config = dict(
    model='multi-label image tagger',
    dataset='photos of plants and fungi (iNaturalist)',
    train_examples=90422,
    image_size=32,
    crop_scale_min=0.5,
    horizontal_flip=True,
    rotation_deg=5,
    arch='swin',
    norm='layernorm',
    norm_position='pre',
    activation='silu',
    mlp_ratio=4,
    head_dim=48,
    fused_qkv=True,
    bias='none',
    qk_norm=True,
    parallel_block=False,
    inner_norm=False,
    drop_path=0.15,
    patch_size=[2, 2],
    depths=[5, 5, 5],
    widths=[48, 96, 192],
    num_labels=68,
    init='torch_default',
    residual_init='zero_last',
    optimizer='muon',
    muon_scale='match_rms_adamw',
    lr=0.0027,
    momentum=0.85,
    nesterov=True,
    orthogonalizer='newton_schulz_5',
    adamw_lr_other_params=0.0012,
    grad_clip=0.5,
    steps=11000,
    batch_size=128,
    epochs=15.6,
    lr_schedule='cosine',
    final_lr_fraction=0.05,
    warmup_steps=550,
    weight_decay=0.09,
    adamw_weight_decay_other_params=0.05,
)
Rows from block 12 of a small multi-label image tagger, named by matrix and row number. Rows with one number belong to one neuron. Each number is 200 + 20 x the weight over its row's rms, rounded and kept within 0 to 999. All counts start at 0. After the name is the row's rms in percent of the matrix's.
After each neuron's rows are labels from the 100 images, of 14976, where the neuron reaches its highest value: "top examples" is what is common among them. Only what is clearly more common there than usual is listed. The data: photos of plants and fungi (iNaturalist). In brackets: how many of the 100.
# fc1: MLP up (model.blocks.12.mlp.fc1.weight, 768x192), inputs 0-191
# fc2: MLP down (model.blocks.12.mlp.fc2.weight, 192x768, transposed), outputs 0-191

fc1.673,039,232,185,175,208,200,184,239,181,157,196,218,169,210,208,174,227,225,180,174,202,179,186,211,215,223,209,198,195,211,194,248,229,240,190,205,219,230,183,204,213,158,167,217,166,187,205,186,189,186,201,172,154,208,207,205,202,170,202,203,204,199,175,188,205,212,169,225,175,178,183,210,210,198,176,202,192,198,235,213,224,231,234,189,214,166,206,188,212,176,201,189,230,195,195,225,202,200,191,209,191,182,232,173,225,173,192,172,208,199,170,195,197,222,177,206,214,187,223,187,242,249,204,191,226,228,188,158,180,192,179,195,196,187,219,195,181,212,183,199,214,214,189,203,180,200,232,187,194,223,179,206,170,196,192,211,217,242,176,211,179,160,182,195,218,201,188,181,219,208,186,208,193,203,222,228,230,227,188,179,221,177,170,190,187,215,219,190,217,181,204,216,202
fc2.673,035,195,176,234,224,201,175,199,210,239,215,210,220,182,190,196,189,194,218,209,175,202,198,178,205,219,173,196,216,168,207,200,173,172,221,201,175,186,199,199,181,243,218,188,235,189,200,191,175,190,193,224,228,157,213,221,171,211,223,175,196,189,186,205,230,190,218,209,220,174,191,189,218,200,196,202,246,195,164,192,194,180,197,214,186,182,216,229,204,221,199,206,169,184,222,168,237,179,199,181,180,205,191,242,194,220,185,220,165,201,213,210,214,174,219,193,212,200,217,244,142,131,193,228,207,189,203,237,222,184,222,218,175,212,180,204,227,183,200,186,183,213,198,193,203,198,192,223,205,184,199,207,231,193,179,199,190,196,211,210,205,196,222,205,182,191,205,215,171,201,247,201,214,169,172,182,184,190,229,199,193,201,240,200,208,219,217,209,207,176,178,192,234
top examples: kingdom Fungi (26)

fc1.609,069,178,186,238,182,235,195,228,218,217,185,240,187,237,233,196,212,236,217,152,205,203,214,220,200,218,177,217,201,178,205,185,180,200,185,179,203,165,230,154,227,219,214,205,193,188,206,220,197,190,203,216,227,174,218,209,223,190,163,139,149,248,209,233,165,173,215,206,204,212,192,212,201,176,167,185,197,176,192,231,202,172,207,183,212,179,195,222,176,186,190,164,195,175,201,170,194,219,207,219,210,182,202,218,211,193,210,205,187,225,213,218,170,190,171,244,172,213,214,205,219,210,203,209,197,217,211,225,173,205,191,209,202,214,221,227,192,199,181,186,198,212,214,178,184,180,211,202,211,203,213,195,195,203,195,179,216,209,207,215,239,199,184,193,163,170,202,190,171,219,210,216,162,217,202,180,176,177,218,190,192,177,212,209,191,205,203,194,202,237,202,198,188
fc2.609,097,216,203,179,206,148,243,193,194,174,179,197,191,213,168,203,167,203,187,201,171,211,203,173,234,241,235,202,210,223,238,170,203,218,190,205,217,189,205,201,170,211,214,202,171,205,213,196,199,172,200,206,191,206,187,176,201,172,202,220,203,198,179,230,224,176,160,185,217,183,202,196,200,199,201,223,200,205,212,192,215,239,183,190,158,206,192,189,188,177,203,201,205,239,200,220,220,201,219,180,228,212,226,188,193,226,231,213,240,221,192,200,228,209,169,219,200,179,216,175,211,212,158,184,198,210,196,188,223,189,159,213,182,168,172,214,181,170,216,250,221,199,200,218,188,192,199,212,246,159,193,208,211,215,208,212,164,188,167,214,172,228,178,157,216,198,225,207,217,193,174,201,203,178,186,193,187,217,190,185,211,220,213,204,232,208,171,206,213,199,213,199,210
top examples: phylum Basidiomycota (52); class Agaricomycetes (52); kingdom Fungi (52); order: Agaricales (26)

fc1.271,165,186,210,209,198,204,194,190,169,231,214,184,226,237,213,222,227,212,247,220,236,185,240,187,204,172,191,211,192,182,175,180,205,218,184,182,217,217,201,202,187,185,185,196,185,230,179,217,185,188,199,224,187,176,229,218,250,163,153,234,194,194,192,194,206,191,206,231,203,201,242,183,181,221,189,154,176,205,197,210,202,208,191,211,210,187,180,204,180,215,180,186,211,213,199,190,243,160,210,193,168,223,191,214,221,218,201,199,212,183,226,177,210,176,197,210,189,179,212,230,192,197,216,174,203,212,187,173,214,164,211,203,195,181,234,168,175,193,176,233,188,191,219,140,210,214,183,218,169,208,208,212,187,196,197,220,209,190,201,187,204,233,201,203,227,208,201,202,156,215,209,195,179,223,180,213,147,172,180,197,231,193,208,194,197,209,219,206,206,214,197,180,215
fc2.271,171,169,211,210,161,188,200,200,186,197,215,210,216,249,198,218,216,220,200,147,170,178,196,225,217,165,197,222,173,184,181,198,180,224,203,179,192,223,210,205,219,223,226,219,187,200,212,207,219,214,190,250,192,203,218,212,187,180,182,223,191,206,212,211,198,197,163,180,213,210,213,201,180,210,172,190,156,218,245,230,219,172,203,199,179,206,218,213,210,185,214,191,204,220,243,206,192,191,213,160,174,214,227,207,200,205,211,199,174,213,207,169,173,186,187,226,223,192,225,225,172,171,191,182,201,236,220,199,188,219,233,216,163,195,199,216,182,192,168,240,197,209,206,206,216,184,172,183,209,199,206,229,157,182,185,190,190,166,196,204,207,207,216,187,216,188,205,174,188,192,216,210,187,186,193,241,173,188,216,220,180,185,178,196,232,171,209,207,157,193,223,202,220
top examples: order Fagales (28)

fc1.530,139,202,193,182,185,191,203,192,216,219,184,196,171,173,230,225,184,208,191,193,158,207,186,173,179,200,223,227,198,212,171,169,204,187,185,214,196,186,205,196,203,214,176,199,205,164,205,233,196,200,201,204,225,186,200,225,168,226,217,248,223,174,210,194,196,220,196,225,188,223,204,255,179,209,224,234,165,189,193,177,218,193,210,204,187,218,170,209,216,201,226,183,176,186,200,212,237,217,198,152,197,225,184,216,211,179,190,216,177,189,191,204,224,202,204,178,223,206,187,195,184,212,218,215,215,191,167,200,189,201,198,199,149,187,184,186,219,196,210,209,233,265,221,241,183,146,195,188,210,208,207,206,155,219,178,193,219,220,166,203,201,179,230,196,203,201,202,184,175,182,216,204,205,199,205,213,234,200,212,193,187,190,168,187,161,186,210,186,229,220,193,186,230
fc2.530,153,180,214,210,262,176,209,186,166,202,169,193,212,201,172,223,208,171,183,159,232,239,217,248,219,194,205,208,205,201,194,182,235,192,190,235,194,233,232,206,196,201,195,160,141,193,159,204,205,180,177,198,223,214,204,218,215,243,157,203,189,191,175,213,194,181,181,183,203,227,202,192,196,245,204,171,199,205,196,177,216,215,232,198,218,193,183,220,206,203,209,193,210,187,189,205,188,188,222,205,199,200,213,199,195,199,198,200,216,217,217,209,216,224,187,206,195,238,217,228,203,247,197,210,201,212,224,222,201,196,175,205,187,203,212,181,176,213,181,203,199,201,185,178,183,206,214,186,232,186,177,192,192,164,207,174,192,181,163,199,192,234,187,224,188,196,191,191,175,191,193,187,247,183,184,226,201,177,177,210,218,189,184,226,197,174,227,214,167,171,195,207,191
top examples: order Lamiales (33)

fc1.515,098,186,215,177,222,191,159,192,192,209,248,215,188,204,179,192,187,221,187,193,179,192,171,216,209,191,221,220,166,218,171,213,198,202,184,205,235,207,205,201,214,204,201,184,220,185,182,200,161,215,178,224,206,195,176,180,226,173,198,177,222,187,240,222,174,179,188,230,223,205,163,207,204,185,170,213,185,203,193,239,196,215,201,188,218,199,180,217,200,210,190,186,234,174,221,199,201,194,204,186,245,192,231,207,223,223,184,198,214,221,189,163,195,200,229,202,195,184,215,221,236,213,211,210,225,193,194,203,204,203,203,205,191,179,162,178,166,201,166,159,218,198,214,172,180,178,175,200,202,194,183,218,183,219,210,215,225,222,200,214,200,216,133,203,168,189,225,206,217,200,243,188,187,188,192,160,199,232,225,209,189,186,228,230,213,191,204,184,185,241,170,213,204
fc2.515,102,217,232,228,218,161,231,144,193,211,182,216,198,180,208,223,201,220,202,158,192,183,193,207,203,236,216,141,187,163,219,222,174,185,194,232,204,204,192,184,202,184,194,218,214,231,163,158,210,205,206,170,203,195,192,197,206,187,191,198,229,214,189,193,195,173,227,216,236,226,172,192,224,222,209,194,179,182,204,186,190,199,207,184,213,207,188,203,194,168,190,215,167,196,216,198,192,197,179,186,203,194,205,175,205,194,201,215,187,233,207,182,203,180,220,210,218,207,222,218,192,204,175,207,211,225,188,197,203,208,183,191,169,166,194,183,241,174,176,218,204,195,201,225,209,158,204,179,222,197,174,177,222,139,197,213,209,211,177,179,229,197,199,189,165,194,217,208,212,241,195,185,197,203,205,216,200,212,236,230,211,245,208,223,225,209,207,213,209,185,174,235,214
top examples: phylum Basidiomycota (66); class Agaricomycetes (66); order Polyporales (60)

fc1.220,214,204,203,181,215,199,199,188,214,225,224,214,196,225,180,213,217,217,191,202,247,212,212,190,171,209,249,196,198,190,213,195,191,174,198,209,199,189,206,187,242,206,186,168,182,198,263,212,190,221,196,195,206,205,175,190,185,228,215,210,196,163,204,182,187,200,190,198,189,234,204,214,210,184,165,228,186,207,198,176,204,186,207,210,215,186,196,219,178,174,208,192,173,216,212,224,170,150,196,225,228,239,173,213,174,177,214,202,207,196,192,226,236,172,182,203,185,169,193,247,179,237,204,211,236,185,197,208,180,216,215,177,212,217,218,194,184,182,215,179,230,224,241,162,170,189,182,189,205,199,202,230,207,196,199,191,220,181,192,198,190,219,206,172,213,190,179,162,203,196,174,202,240,159,184,234,191,211,218,232,166,199,191,179,213,188,187,168,212,208,206,190,198
fc2.220,160,195,186,227,202,197,207,222,195,174,192,224,183,185,210,213,187,183,201,218,203,220,231,212,204,201,195,203,245,156,208,192,224,201,178,200,180,213,234,237,240,227,194,200,167,208,200,196,235,206,205,181,170,173,206,206,191,222,192,219,175,198,225,181,192,203,230,206,163,186,223,198,191,228,185,183,170,220,216,244,206,195,200,170,227,190,216,200,169,166,189,231,194,231,205,212,209,157,223,187,215,219,206,185,221,176,189,188,170,186,144,191,158,203,205,177,195,168,244,229,173,199,188,214,213,210,166,190,201,186,155,224,194,193,228,174,210,222,212,196,194,229,190,180,204,231,196,207,193,199,209,179,195,192,238,221,205,205,172,191,227,235,184,184,184,216,177,202,173,219,185,198,195,210,210,212,209,170,205,189,187,167,204,213,206,211,179,214,217,211,172,191,214
top examples: order Lamiales (53); family: Plantaginaceae (41); text has "speedwell" (38); text has "veronica" (38)

fc1.333,129,178,192,211,220,236,186,186,218,203,190,196,232,189,213,202,170,168,232,226,174,195,186,219,193,175,236,201,212,150,224,212,185,213,143,196,194,194,198,175,211,169,193,180,197,193,196,191,205,226,194,177,233,187,205,245,204,191,193,203,170,208,210,208,172,205,171,150,214,199,178,190,159,211,186,215,197,177,218,242,185,209,182,192,193,206,194,242,227,204,186,222,181,147,199,185,211,168,190,202,233,212,215,232,182,179,201,189,202,189,212,194,198,202,219,228,208,196,221,229,214,242,206,211,203,212,215,202,210,177,230,205,197,226,216,209,214,212,206,236,215,201,205,180,175,180,222,207,207,182,183,225,162,216,188,208,204,223,204,217,209,223,188,197,189,194,207,204,191,165,163,236,198,237,199,176,182,202,217,183,190,217,198,182,187,208,168,180,184,192,232,213,172
fc2.333,148,183,170,247,174,208,216,192,183,230,176,197,173,215,183,218,220,184,232,209,181,240,233,153,204,231,197,194,170,210,174,172,231,220,242,214,196,199,176,204,198,183,204,173,209,181,225,193,220,194,207,216,187,214,202,206,176,220,210,194,197,193,199,226,184,171,215,199,160,202,192,199,225,181,197,184,198,178,202,171,202,162,201,213,200,207,186,175,227,216,178,264,239,192,194,192,199,198,226,183,177,243,180,210,195,208,195,195,194,212,199,216,212,198,212,213,190,251,172,210,188,201,185,189,234,185,169,202,208,219,223,201,216,211,163,214,197,188,190,199,179,184,208,197,197,203,193,200,199,175,232,191,199,135,197,201,210,207,226,197,183,186,234,204,192,208,208,152,222,196,222,196,189,180,156,200,220,190,199,214,201,201,207,194,178,193,223,199,198,183,222,236,218
top examples: order Lamiales (25)

fc1.176,118,178,166,203,212,182,185,191,231,175,223,187,191,219,207,205,223,190,175,183,174,225,182,178,191,202,201,161,195,196,198,222,150,256,208,220,203,183,207,178,213,171,198,207,175,171,220,206,180,229,167,212,151,208,236,213,228,196,184,243,209,234,183,163,213,204,187,188,214,207,192,201,198,198,214,194,180,220,223,206,206,187,224,229,200,177,206,180,182,169,234,199,210,172,203,201,185,205,146,194,174,210,214,225,211,208,199,194,231,172,254,197,194,173,194,226,194,229,248,180,182,217,199,188,236,189,183,182,189,160,223,212,196,183,191,188,191,212,181,191,185,195,206,207,186,200,182,232,189,197,206,235,199,194,213,240,203,187,210,202,203,210,214,204,199,201,185,208,200,193,207,208,187,171,201,245,217,232,185,189,196,178,232,204,189,219,196,204,187,187,224,219,184
fc2.176,121,193,228,180,211,215,173,175,209,222,197,196,193,161,178,245,216,216,231,217,207,172,220,210,160,177,235,199,185,211,183,199,219,201,202,215,185,218,171,201,178,209,186,202,172,224,184,146,244,163,194,230,201,204,227,203,193,204,184,208,199,218,204,230,199,218,212,206,234,198,193,190,226,220,206,205,192,193,183,183,201,225,173,196,163,222,204,218,195,209,209,237,218,202,234,216,219,205,199,190,187,217,234,202,185,208,209,204,213,205,197,207,177,203,191,192,192,211,161,195,191,177,175,208,194,184,166,176,201,224,206,199,223,204,212,241,186,172,171,192,221,199,212,163,207,203,173,203,201,176,198,235,226,205,201,200,235,180,186,196,216,222,195,194,220,208,204,242,164,217,214,191,213,195,171,197,186,177,156,186,170,183,209,249,195,169,184,160,167,213,180,190,216
top examples: order Fagales (30)

fc1.754,091,209,203,225,179,217,172,194,244,222,194,205,223,218,214,232,205,190,233,188,201,186,207,206,230,205,205,197,203,203,198,165,192,244,176,218,186,250,196,215,231,182,190,218,168,174,226,175,208,189,167,176,193,184,217,201,168,200,241,223,177,201,168,190,210,187,205,189,211,192,203,228,171,177,163,218,181,165,215,202,213,194,201,175,189,179,206,194,209,179,244,221,191,205,176,196,201,191,183,243,172,164,204,200,201,195,219,211,199,199,226,195,199,167,203,188,230,211,226,186,216,203,181,177,186,195,215,180,207,192,203,193,212,193,181,203,171,201,202,199,194,223,192,190,191,180,190,200,220,191,226,186,209,238,250,203,184,179,188,204,157,200,223,170,249,182,189,197,188,199,256,213,180,174,206,232,197,229,186,214,192,200,216,193,178,216,220,200,170,215,184,164,200
fc2.754,092,186,203,193,226,223,211,191,204,178,207,184,202,196,189,246,218,209,208,196,182,184,188,223,220,172,210,191,186,166,220,225,190,197,191,197,188,188,199,169,197,185,214,221,172,180,223,165,236,222,190,220,185,234,212,231,196,162,214,235,213,192,188,199,166,183,201,211,202,186,203,180,236,193,223,198,224,191,160,218,226,207,228,216,178,203,177,156,211,191,207,186,221,190,232,211,188,211,194,164,210,199,180,226,169,209,195,180,243,186,195,226,214,202,242,193,209,176,184,198,216,192,210,223,182,173,205,178,226,190,160,196,184,175,184,228,194,178,196,224,182,213,185,205,209,206,218,233,219,171,218,205,243,201,202,202,208,181,227,203,224,180,193,195,220,230,256,210,205,217,189,193,222,168,163,193,205,183,178,179,172,214,182,178,175,226,193,208,178,219,198,174,194
top examples: order Fagales (32)

fc1.178,214,203,226,176,226,180,188,203,174,224,231,207,176,193,173,162,215,190,211,177,200,195,195,202,206,187,215,189,186,215,170,186,190,222,195,204,208,207,187,185,193,166,200,164,241,190,252,206,207,198,212,164,201,225,220,215,192,189,189,224,223,200,190,201,188,195,183,211,209,208,196,191,221,228,177,184,189,220,214,175,203,169,197,210,213,198,220,175,236,241,201,229,233,203,218,205,181,208,198,167,215,174,203,187,175,234,186,220,211,180,182,218,198,189,190,198,188,227,182,209,203,198,212,257,216,188,179,189,215,194,205,225,189,227,162,193,201,190,189,197,207,215,254,186,200,204,193,171,220,225,184,177,178,237,226,208,190,224,185,185,210,229,222,227,205,174,176,173,206,182,219,196,211,223,191,197,184,220,239,223,187,181,209,188,180,174,239,145,185,193,168,177,190
fc2.178,177,194,188,208,216,224,209,168,187,201,192,199,188,171,183,197,202,204,207,191,208,202,200,201,219,216,197,269,212,224,189,178,167,209,230,153,187,220,199,198,164,196,188,173,197,203,175,182,215,250,194,194,193,214,179,220,241,213,177,217,208,263,190,244,185,211,199,188,203,187,192,169,198,176,168,181,214,230,183,176,255,203,208,218,222,189,214,199,179,208,149,176,192,193,190,192,187,167,220,171,216,220,223,159,198,208,178,203,195,240,184,186,174,223,195,195,201,201,210,194,182,213,187,200,190,192,199,171,218,193,191,213,207,237,216,222,193,216,175,208,229,217,192,205,235,188,214,193,174,185,192,179,218,192,190,206,191,186,215,178,217,199,201,159,184,214,211,213,227,224,209,196,222,200,168,211,197,201,213,225,206,160,229,225,182,206,200,201,209,213,191,220,173
top examples: order Lamiales (30)

fc1.298,098,182,214,244,212,178,201,211,194,237,188,191,205,214,223,181,221,221,187,183,210,202,201,190,192,224,180,184,215,228,226,213,196,186,210,221,202,221,205,180,195,235,200,184,200,162,209,212,215,191,236,206,206,189,212,221,221,209,188,177,194,228,191,177,243,188,193,156,177,210,219,182,199,184,232,174,196,176,203,194,212,206,216,186,197,209,176,170,202,240,207,182,199,194,216,162,190,197,201,192,197,255,185,233,170,190,181,210,196,208,170,209,206,195,184,183,214,233,196,222,191,202,203,184,188,203,237,203,167,184,203,165,184,223,180,201,233,214,244,231,217,238,203,186,176,187,195,202,223,158,209,171,209,184,208,179,184,171,186,205,227,179,225,176,207,203,178,190,216,259,200,197,215,220,183,160,169,208,187,184,219,198,192,210,174,242,183,173,200,191,200,185,214
fc2.298,126,202,199,195,217,221,206,213,188,180,216,193,183,197,185,208,193,199,179,227,193,159,206,192,198,183,225,213,168,195,185,182,210,182,218,203,220,195,210,190,216,185,230,185,216,217,213,221,220,216,149,234,212,185,175,190,198,180,175,178,190,200,219,212,190,193,211,185,199,175,200,211,202,207,205,239,219,177,201,225,210,172,191,172,192,160,169,213,192,217,180,210,248,238,211,205,198,196,210,188,223,182,229,206,237,221,217,193,206,202,188,209,149,201,191,204,228,201,183,189,206,203,195,202,209,214,186,231,225,194,180,209,206,208,192,239,152,239,198,209,176,157,219,196,169,207,213,198,188,235,193,178,194,193,196,189,207,234,195,199,189,208,158,193,210,238,211,196,179,154,204,206,222,139,229,191,222,250,215,169,194,215,214,183,159,202,208,202,218,216,196,184,178
top examples: kingdom Fungi (68); phylum Basidiomycota (67); class Agaricomycetes (67); order: Agaricales (34)

fc1.573,053,191,198,226,218,192,173,226,183,218,249,226,200,198,171,155,169,222,203,218,179,202,229,159,199,195,191,237,184,218,204,163,221,211,162,240,219,191,218,161,192,207,212,205,229,201,206,236,222,195,175,170,225,189,176,165,226,165,194,183,202,206,230,206,160,185,188,187,202,202,183,199,190,163,194,223,180,189,197,226,175,206,208,189,194,211,165,213,210,222,183,229,198,198,194,221,216,204,200,186,226,179,216,180,189,174,239,211,222,197,196,210,201,218,233,163,229,176,189,190,187,210,184,214,202,204,214,206,209,184,211,191,151,183,208,225,187,193,209,210,216,193,185,213,183,197,170,206,198,197,171,201,224,224,234,195,208,230,192,205,190,213,182,207,170,184,209,211,202,231,227,187,195,165,195,223,199,183,219,219,215,203,239,187,189,176,197,169,219,201,174,213,218
fc2.573,057,207,218,200,167,200,228,197,221,172,235,191,196,203,237,236,208,196,177,202,202,198,184,245,210,238,204,155,182,170,195,190,207,177,183,194,200,182,198,213,204,194,218,215,196,229,183,205,187,229,188,209,243,207,169,213,185,198,202,188,206,190,186,213,207,199,221,232,222,194,172,187,200,200,198,193,184,202,184,140,214,187,229,186,206,182,192,199,177,166,207,204,208,214,200,202,168,210,193,212,185,174,220,176,207,245,175,180,196,220,171,161,245,193,200,251,192,184,216,227,214,183,166,195,190,226,213,176,198,205,221,215,202,169,181,199,214,183,165,208,230,213,232,202,211,190,190,191,243,167,208,197,182,163,204,207,203,203,190,179,211,193,217,152,171,186,221,202,224,220,188,215,192,217,230,208,220,231,198,184,203,200,194,206,186,205,195,236,174,179,177,225,200
top examples: phylum Basidiomycota (52); class Agaricomycetes (52); order Polyporales (44)

fc1.172,173,164,198,172,222,171,206,201,238,205,186,202,205,194,215,228,195,214,153,173,214,192,208,186,215,196,204,203,223,229,201,182,176,180,156,246,235,178,185,190,199,172,195,216,181,237,186,223,190,201,194,182,228,197,211,206,205,228,213,199,185,211,225,204,185,219,225,209,232,205,215,199,192,200,196,185,166,174,216,190,204,195,243,202,173,184,208,196,206,208,194,199,178,200,206,227,198,168,204,190,169,208,210,174,224,180,209,217,171,192,178,212,215,155,168,209,215,212,210,180,217,228,241,197,214,194,191,182,196,220,204,203,184,183,201,168,212,194,201,184,209,188,256,227,218,185,232,207,192,219,198,196,199,195,179,244,197,187,156,191,206,184,196,201,184,210,224,146,214,172,205,179,168,241,211,214,191,184,216,221,189,166,212,169,167,189,197,209,222,201,211,225,220
fc2.172,182,195,173,201,189,186,166,189,213,219,206,186,171,257,182,191,236,184,214,190,211,203,229,188,217,219,223,219,203,202,231,215,193,228,178,216,193,220,254,214,213,238,210,179,166,205,206,208,191,247,206,166,224,225,203,203,148,189,166,242,185,209,203,216,209,157,241,210,202,199,204,181,211,220,206,133,199,202,200,191,206,219,189,199,207,202,208,194,220,196,215,226,215,204,187,163,175,211,192,187,202,202,221,208,184,184,216,196,206,201,201,205,210,192,219,206,202,225,193,191,198,174,166,209,214,208,208,180,197,198,178,206,234,219,216,174,195,201,193,185,175,196,181,226,201,207,210,191,184,219,198,180,181,177,202,222,232,203,220,173,193,193,210,222,220,213,179,219,193,227,183,180,171,179,187,173,177,196,200,187,186,193,240,194,188,195,198,130,197,194,179,171,207
top examples: order Lamiales (48); family: Lamiaceae (36)

fc1.625,055,222,181,200,213,194,183,209,208,208,201,190,224,185,189,223,200,215,237,219,203,178,235,203,176,196,200,165,204,188,239,197,221,181,160,203,174,200,236,205,205,168,166,206,215,210,184,171,190,189,195,186,183,199,226,188,212,203,193,225,231,229,190,249,182,197,217,182,196,204,218,189,216,221,247,171,210,201,200,190,206,201,188,238,201,178,178,205,202,212,197,136,183,157,192,172,186,194,186,199,178,200,227,229,194,225,214,205,211,184,176,221,200,211,210,212,179,188,242,204,202,210,222,177,206,194,203,190,177,218,189,214,213,235,222,166,199,168,203,200,197,230,223,171,211,159,202,235,198,201,219,183,183,207,228,181,223,184,207,235,210,221,151,217,225,204,195,212,211,235,225,240,170,198,168,202,185,203,174,212,191,213,221,182,215,181,204,194,184,200,180,195,198
fc2.625,054,152,232,178,193,225,224,204,178,203,180,175,216,217,193,181,164,203,177,208,164,198,159,196,231,214,213,247,186,205,194,192,177,204,210,206,205,214,210,203,229,203,228,192,188,177,219,179,182,209,211,206,179,202,195,207,207,181,218,169,184,228,178,177,176,200,208,175,214,212,235,257,186,179,175,206,249,207,176,217,231,172,197,228,232,197,166,193,204,196,202,205,204,235,215,232,193,199,206,206,200,218,193,185,190,193,214,206,202,206,190,215,170,206,214,193,211,215,157,227,216,176,196,222,184,194,192,238,234,186,189,171,194,205,193,223,200,176,211,274,206,214,196,214,205,192,157,206,198,212,186,218,214,195,183,211,166,205,170,218,213,195,216,187,192,190,212,156,195,185,208,213,201,191,205,220,189,162,173,214,212,213,192,205,219,188,179,207,210,159,205,207,192
top examples: order Fagales (28)

fc1.427,080,168,223,228,232,196,175,195,219,200,218,208,188,206,211,192,229,214,206,202,177,154,173,198,211,196,229,200,174,207,181,196,224,188,172,214,227,208,214,161,158,179,174,189,193,166,220,206,226,182,208,187,220,232,199,232,225,205,206,206,213,209,194,155,164,197,195,192,191,213,219,204,189,222,213,176,219,155,212,190,192,212,215,177,220,199,181,155,218,197,190,192,229,180,255,201,215,211,237,192,198,204,218,219,226,222,202,191,226,176,202,173,195,200,211,217,204,180,196,204,173,185,234,213,198,209,180,196,173,186,178,198,195,165,166,213,198,221,181,211,231,195,197,178,199,207,188,191,205,202,203,185,232,207,172,219,205,203,216,246,191,197,168,219,177,193,223,171,211,185,204,195,197,194,204,166,186,211,265,226,198,221,193,212,175,201,194,210,214,164,179,202,222
fc2.427,090,192,200,192,186,189,208,160,180,192,219,205,187,188,183,199,206,202,190,203,195,182,241,209,156,183,189,198,217,206,192,225,189,202,204,220,193,199,201,183,209,227,234,203,184,167,196,155,210,226,197,160,207,177,203,198,191,172,228,205,234,204,211,205,219,206,223,198,208,187,164,219,213,195,212,202,209,189,194,151,209,204,198,195,173,198,187,190,204,202,205,194,196,211,191,199,192,216,179,170,229,171,233,198,193,197,229,193,186,211,191,202,195,177,202,249,214,244,217,230,184,215,186,213,199,200,214,242,201,223,186,195,192,186,185,247,162,192,169,192,171,205,207,216,178,187,215,187,213,189,196,178,197,210,183,261,195,213,163,201,188,206,216,206,185,203,188,213,203,207,184,160,210,224,192,192,214,237,241,217,192,206,227,216,219,176,211,186,157,216,189,274,167
top examples: kingdom Fungi (75); phylum Basidiomycota (71); class Agaricomycetes (71); order: Polyporales (56)

fc1.643,083,204,163,245,183,238,199,210,199,199,201,252,144,233,220,220,200,233,221,160,221,199,212,194,177,202,165,211,187,202,197,208,168,185,181,202,226,168,214,175,190,202,216,197,198,201,237,239,201,194,208,202,230,192,198,232,193,213,171,160,168,238,204,227,182,196,209,191,219,179,203,192,204,188,204,185,171,183,202,236,218,182,225,182,204,197,170,212,217,173,183,187,180,174,197,185,195,198,181,218,200,176,212,201,227,195,222,204,201,190,186,215,200,165,177,206,212,201,195,186,204,220,228,199,192,213,185,232,182,162,196,221,188,215,214,246,193,190,192,216,192,225,188,186,169,194,225,218,194,207,212,179,196,221,240,200,234,217,188,228,230,237,186,195,164,175,208,196,190,205,214,209,181,177,199,191,202,175,228,190,215,206,227,201,172,210,203,170,218,184,203,177,188
fc2.643,112,194,220,203,228,178,241,216,196,197,196,177,186,214,173,198,195,223,181,202,177,199,201,151,197,230,207,197,187,238,212,170,191,200,218,188,225,162,204,168,185,217,220,213,188,190,195,204,208,191,176,190,205,186,215,145,207,150,211,203,197,214,198,197,237,182,197,194,196,213,181,201,215,193,194,188,210,226,223,162,231,233,183,220,170,211,200,198,201,203,205,199,201,244,177,215,174,207,201,196,234,181,227,178,185,211,211,212,211,201,200,201,208,196,194,211,207,162,194,187,217,209,173,186,208,230,217,188,222,220,193,210,210,187,178,208,201,204,219,213,219,195,232,259,222,152,193,181,252,184,174,206,191,219,202,230,149,203,159,202,176,203,179,166,206,199,211,208,196,184,188,205,207,182,186,224,194,219,195,175,192,207,201,258,199,203,163,189,203,185,216,204,226
top examples: phylum Basidiomycota (50); class Agaricomycetes (50); kingdom Fungi (50); order: Polyporales (28)

fc1.637,067,166,174,205,223,176,208,230,178,203,227,209,181,226,222,218,184,184,189,219,201,194,207,224,195,193,209,164,176,202,216,220,179,215,187,198,225,207,199,177,184,196,204,192,217,203,215,184,210,143,209,208,183,231,189,203,224,205,192,167,198,193,222,227,205,207,195,197,203,219,229,197,218,193,170,202,149,181,214,185,235,222,153,186,194,228,171,201,182,217,187,172,222,214,155,187,168,226,215,233,205,165,245,180,174,206,209,209,224,190,184,227,177,219,190,230,241,200,187,196,224,210,166,212,193,218,200,220,195,209,202,218,188,207,197,216,221,203,199,194,210,196,191,190,192,207,220,172,194,221,199,212,183,212,244,230,209,209,201,194,187,167,211,218,208,197,182,178,179,189,187,203,226,175,140,215,178,191,203,190,226,209,241,165,208,197,189,215,221,236,207,203,220
fc2.637,082,236,177,201,206,180,215,180,229,184,177,209,211,176,197,197,200,198,208,208,187,187,222,197,213,181,171,218,194,210,226,195,207,230,195,199,202,165,154,196,173,232,218,226,206,172,234,217,223,192,185,232,214,183,194,146,152,212,197,192,180,197,165,215,232,199,177,244,204,206,180,197,175,202,227,196,248,188,214,173,203,207,198,209,193,218,224,210,172,162,227,206,192,243,210,217,226,206,209,192,186,175,161,189,217,205,212,203,189,206,221,214,179,187,219,206,231,238,220,220,180,230,236,194,183,208,176,183,189,184,215,226,208,204,222,160,171,189,215,170,172,188,231,227,184,159,183,199,224,184,187,205,191,188,167,202,210,181,186,220,209,195,180,196,172,179,216,204,216,194,223,182,193,210,204,211,224,191,199,190,184,187,173,233,200,213,200,186,194,215,211,203,207
top examples: kingdom Fungi (30); phylum Basidiomycota (27); class Agaricomycetes (27)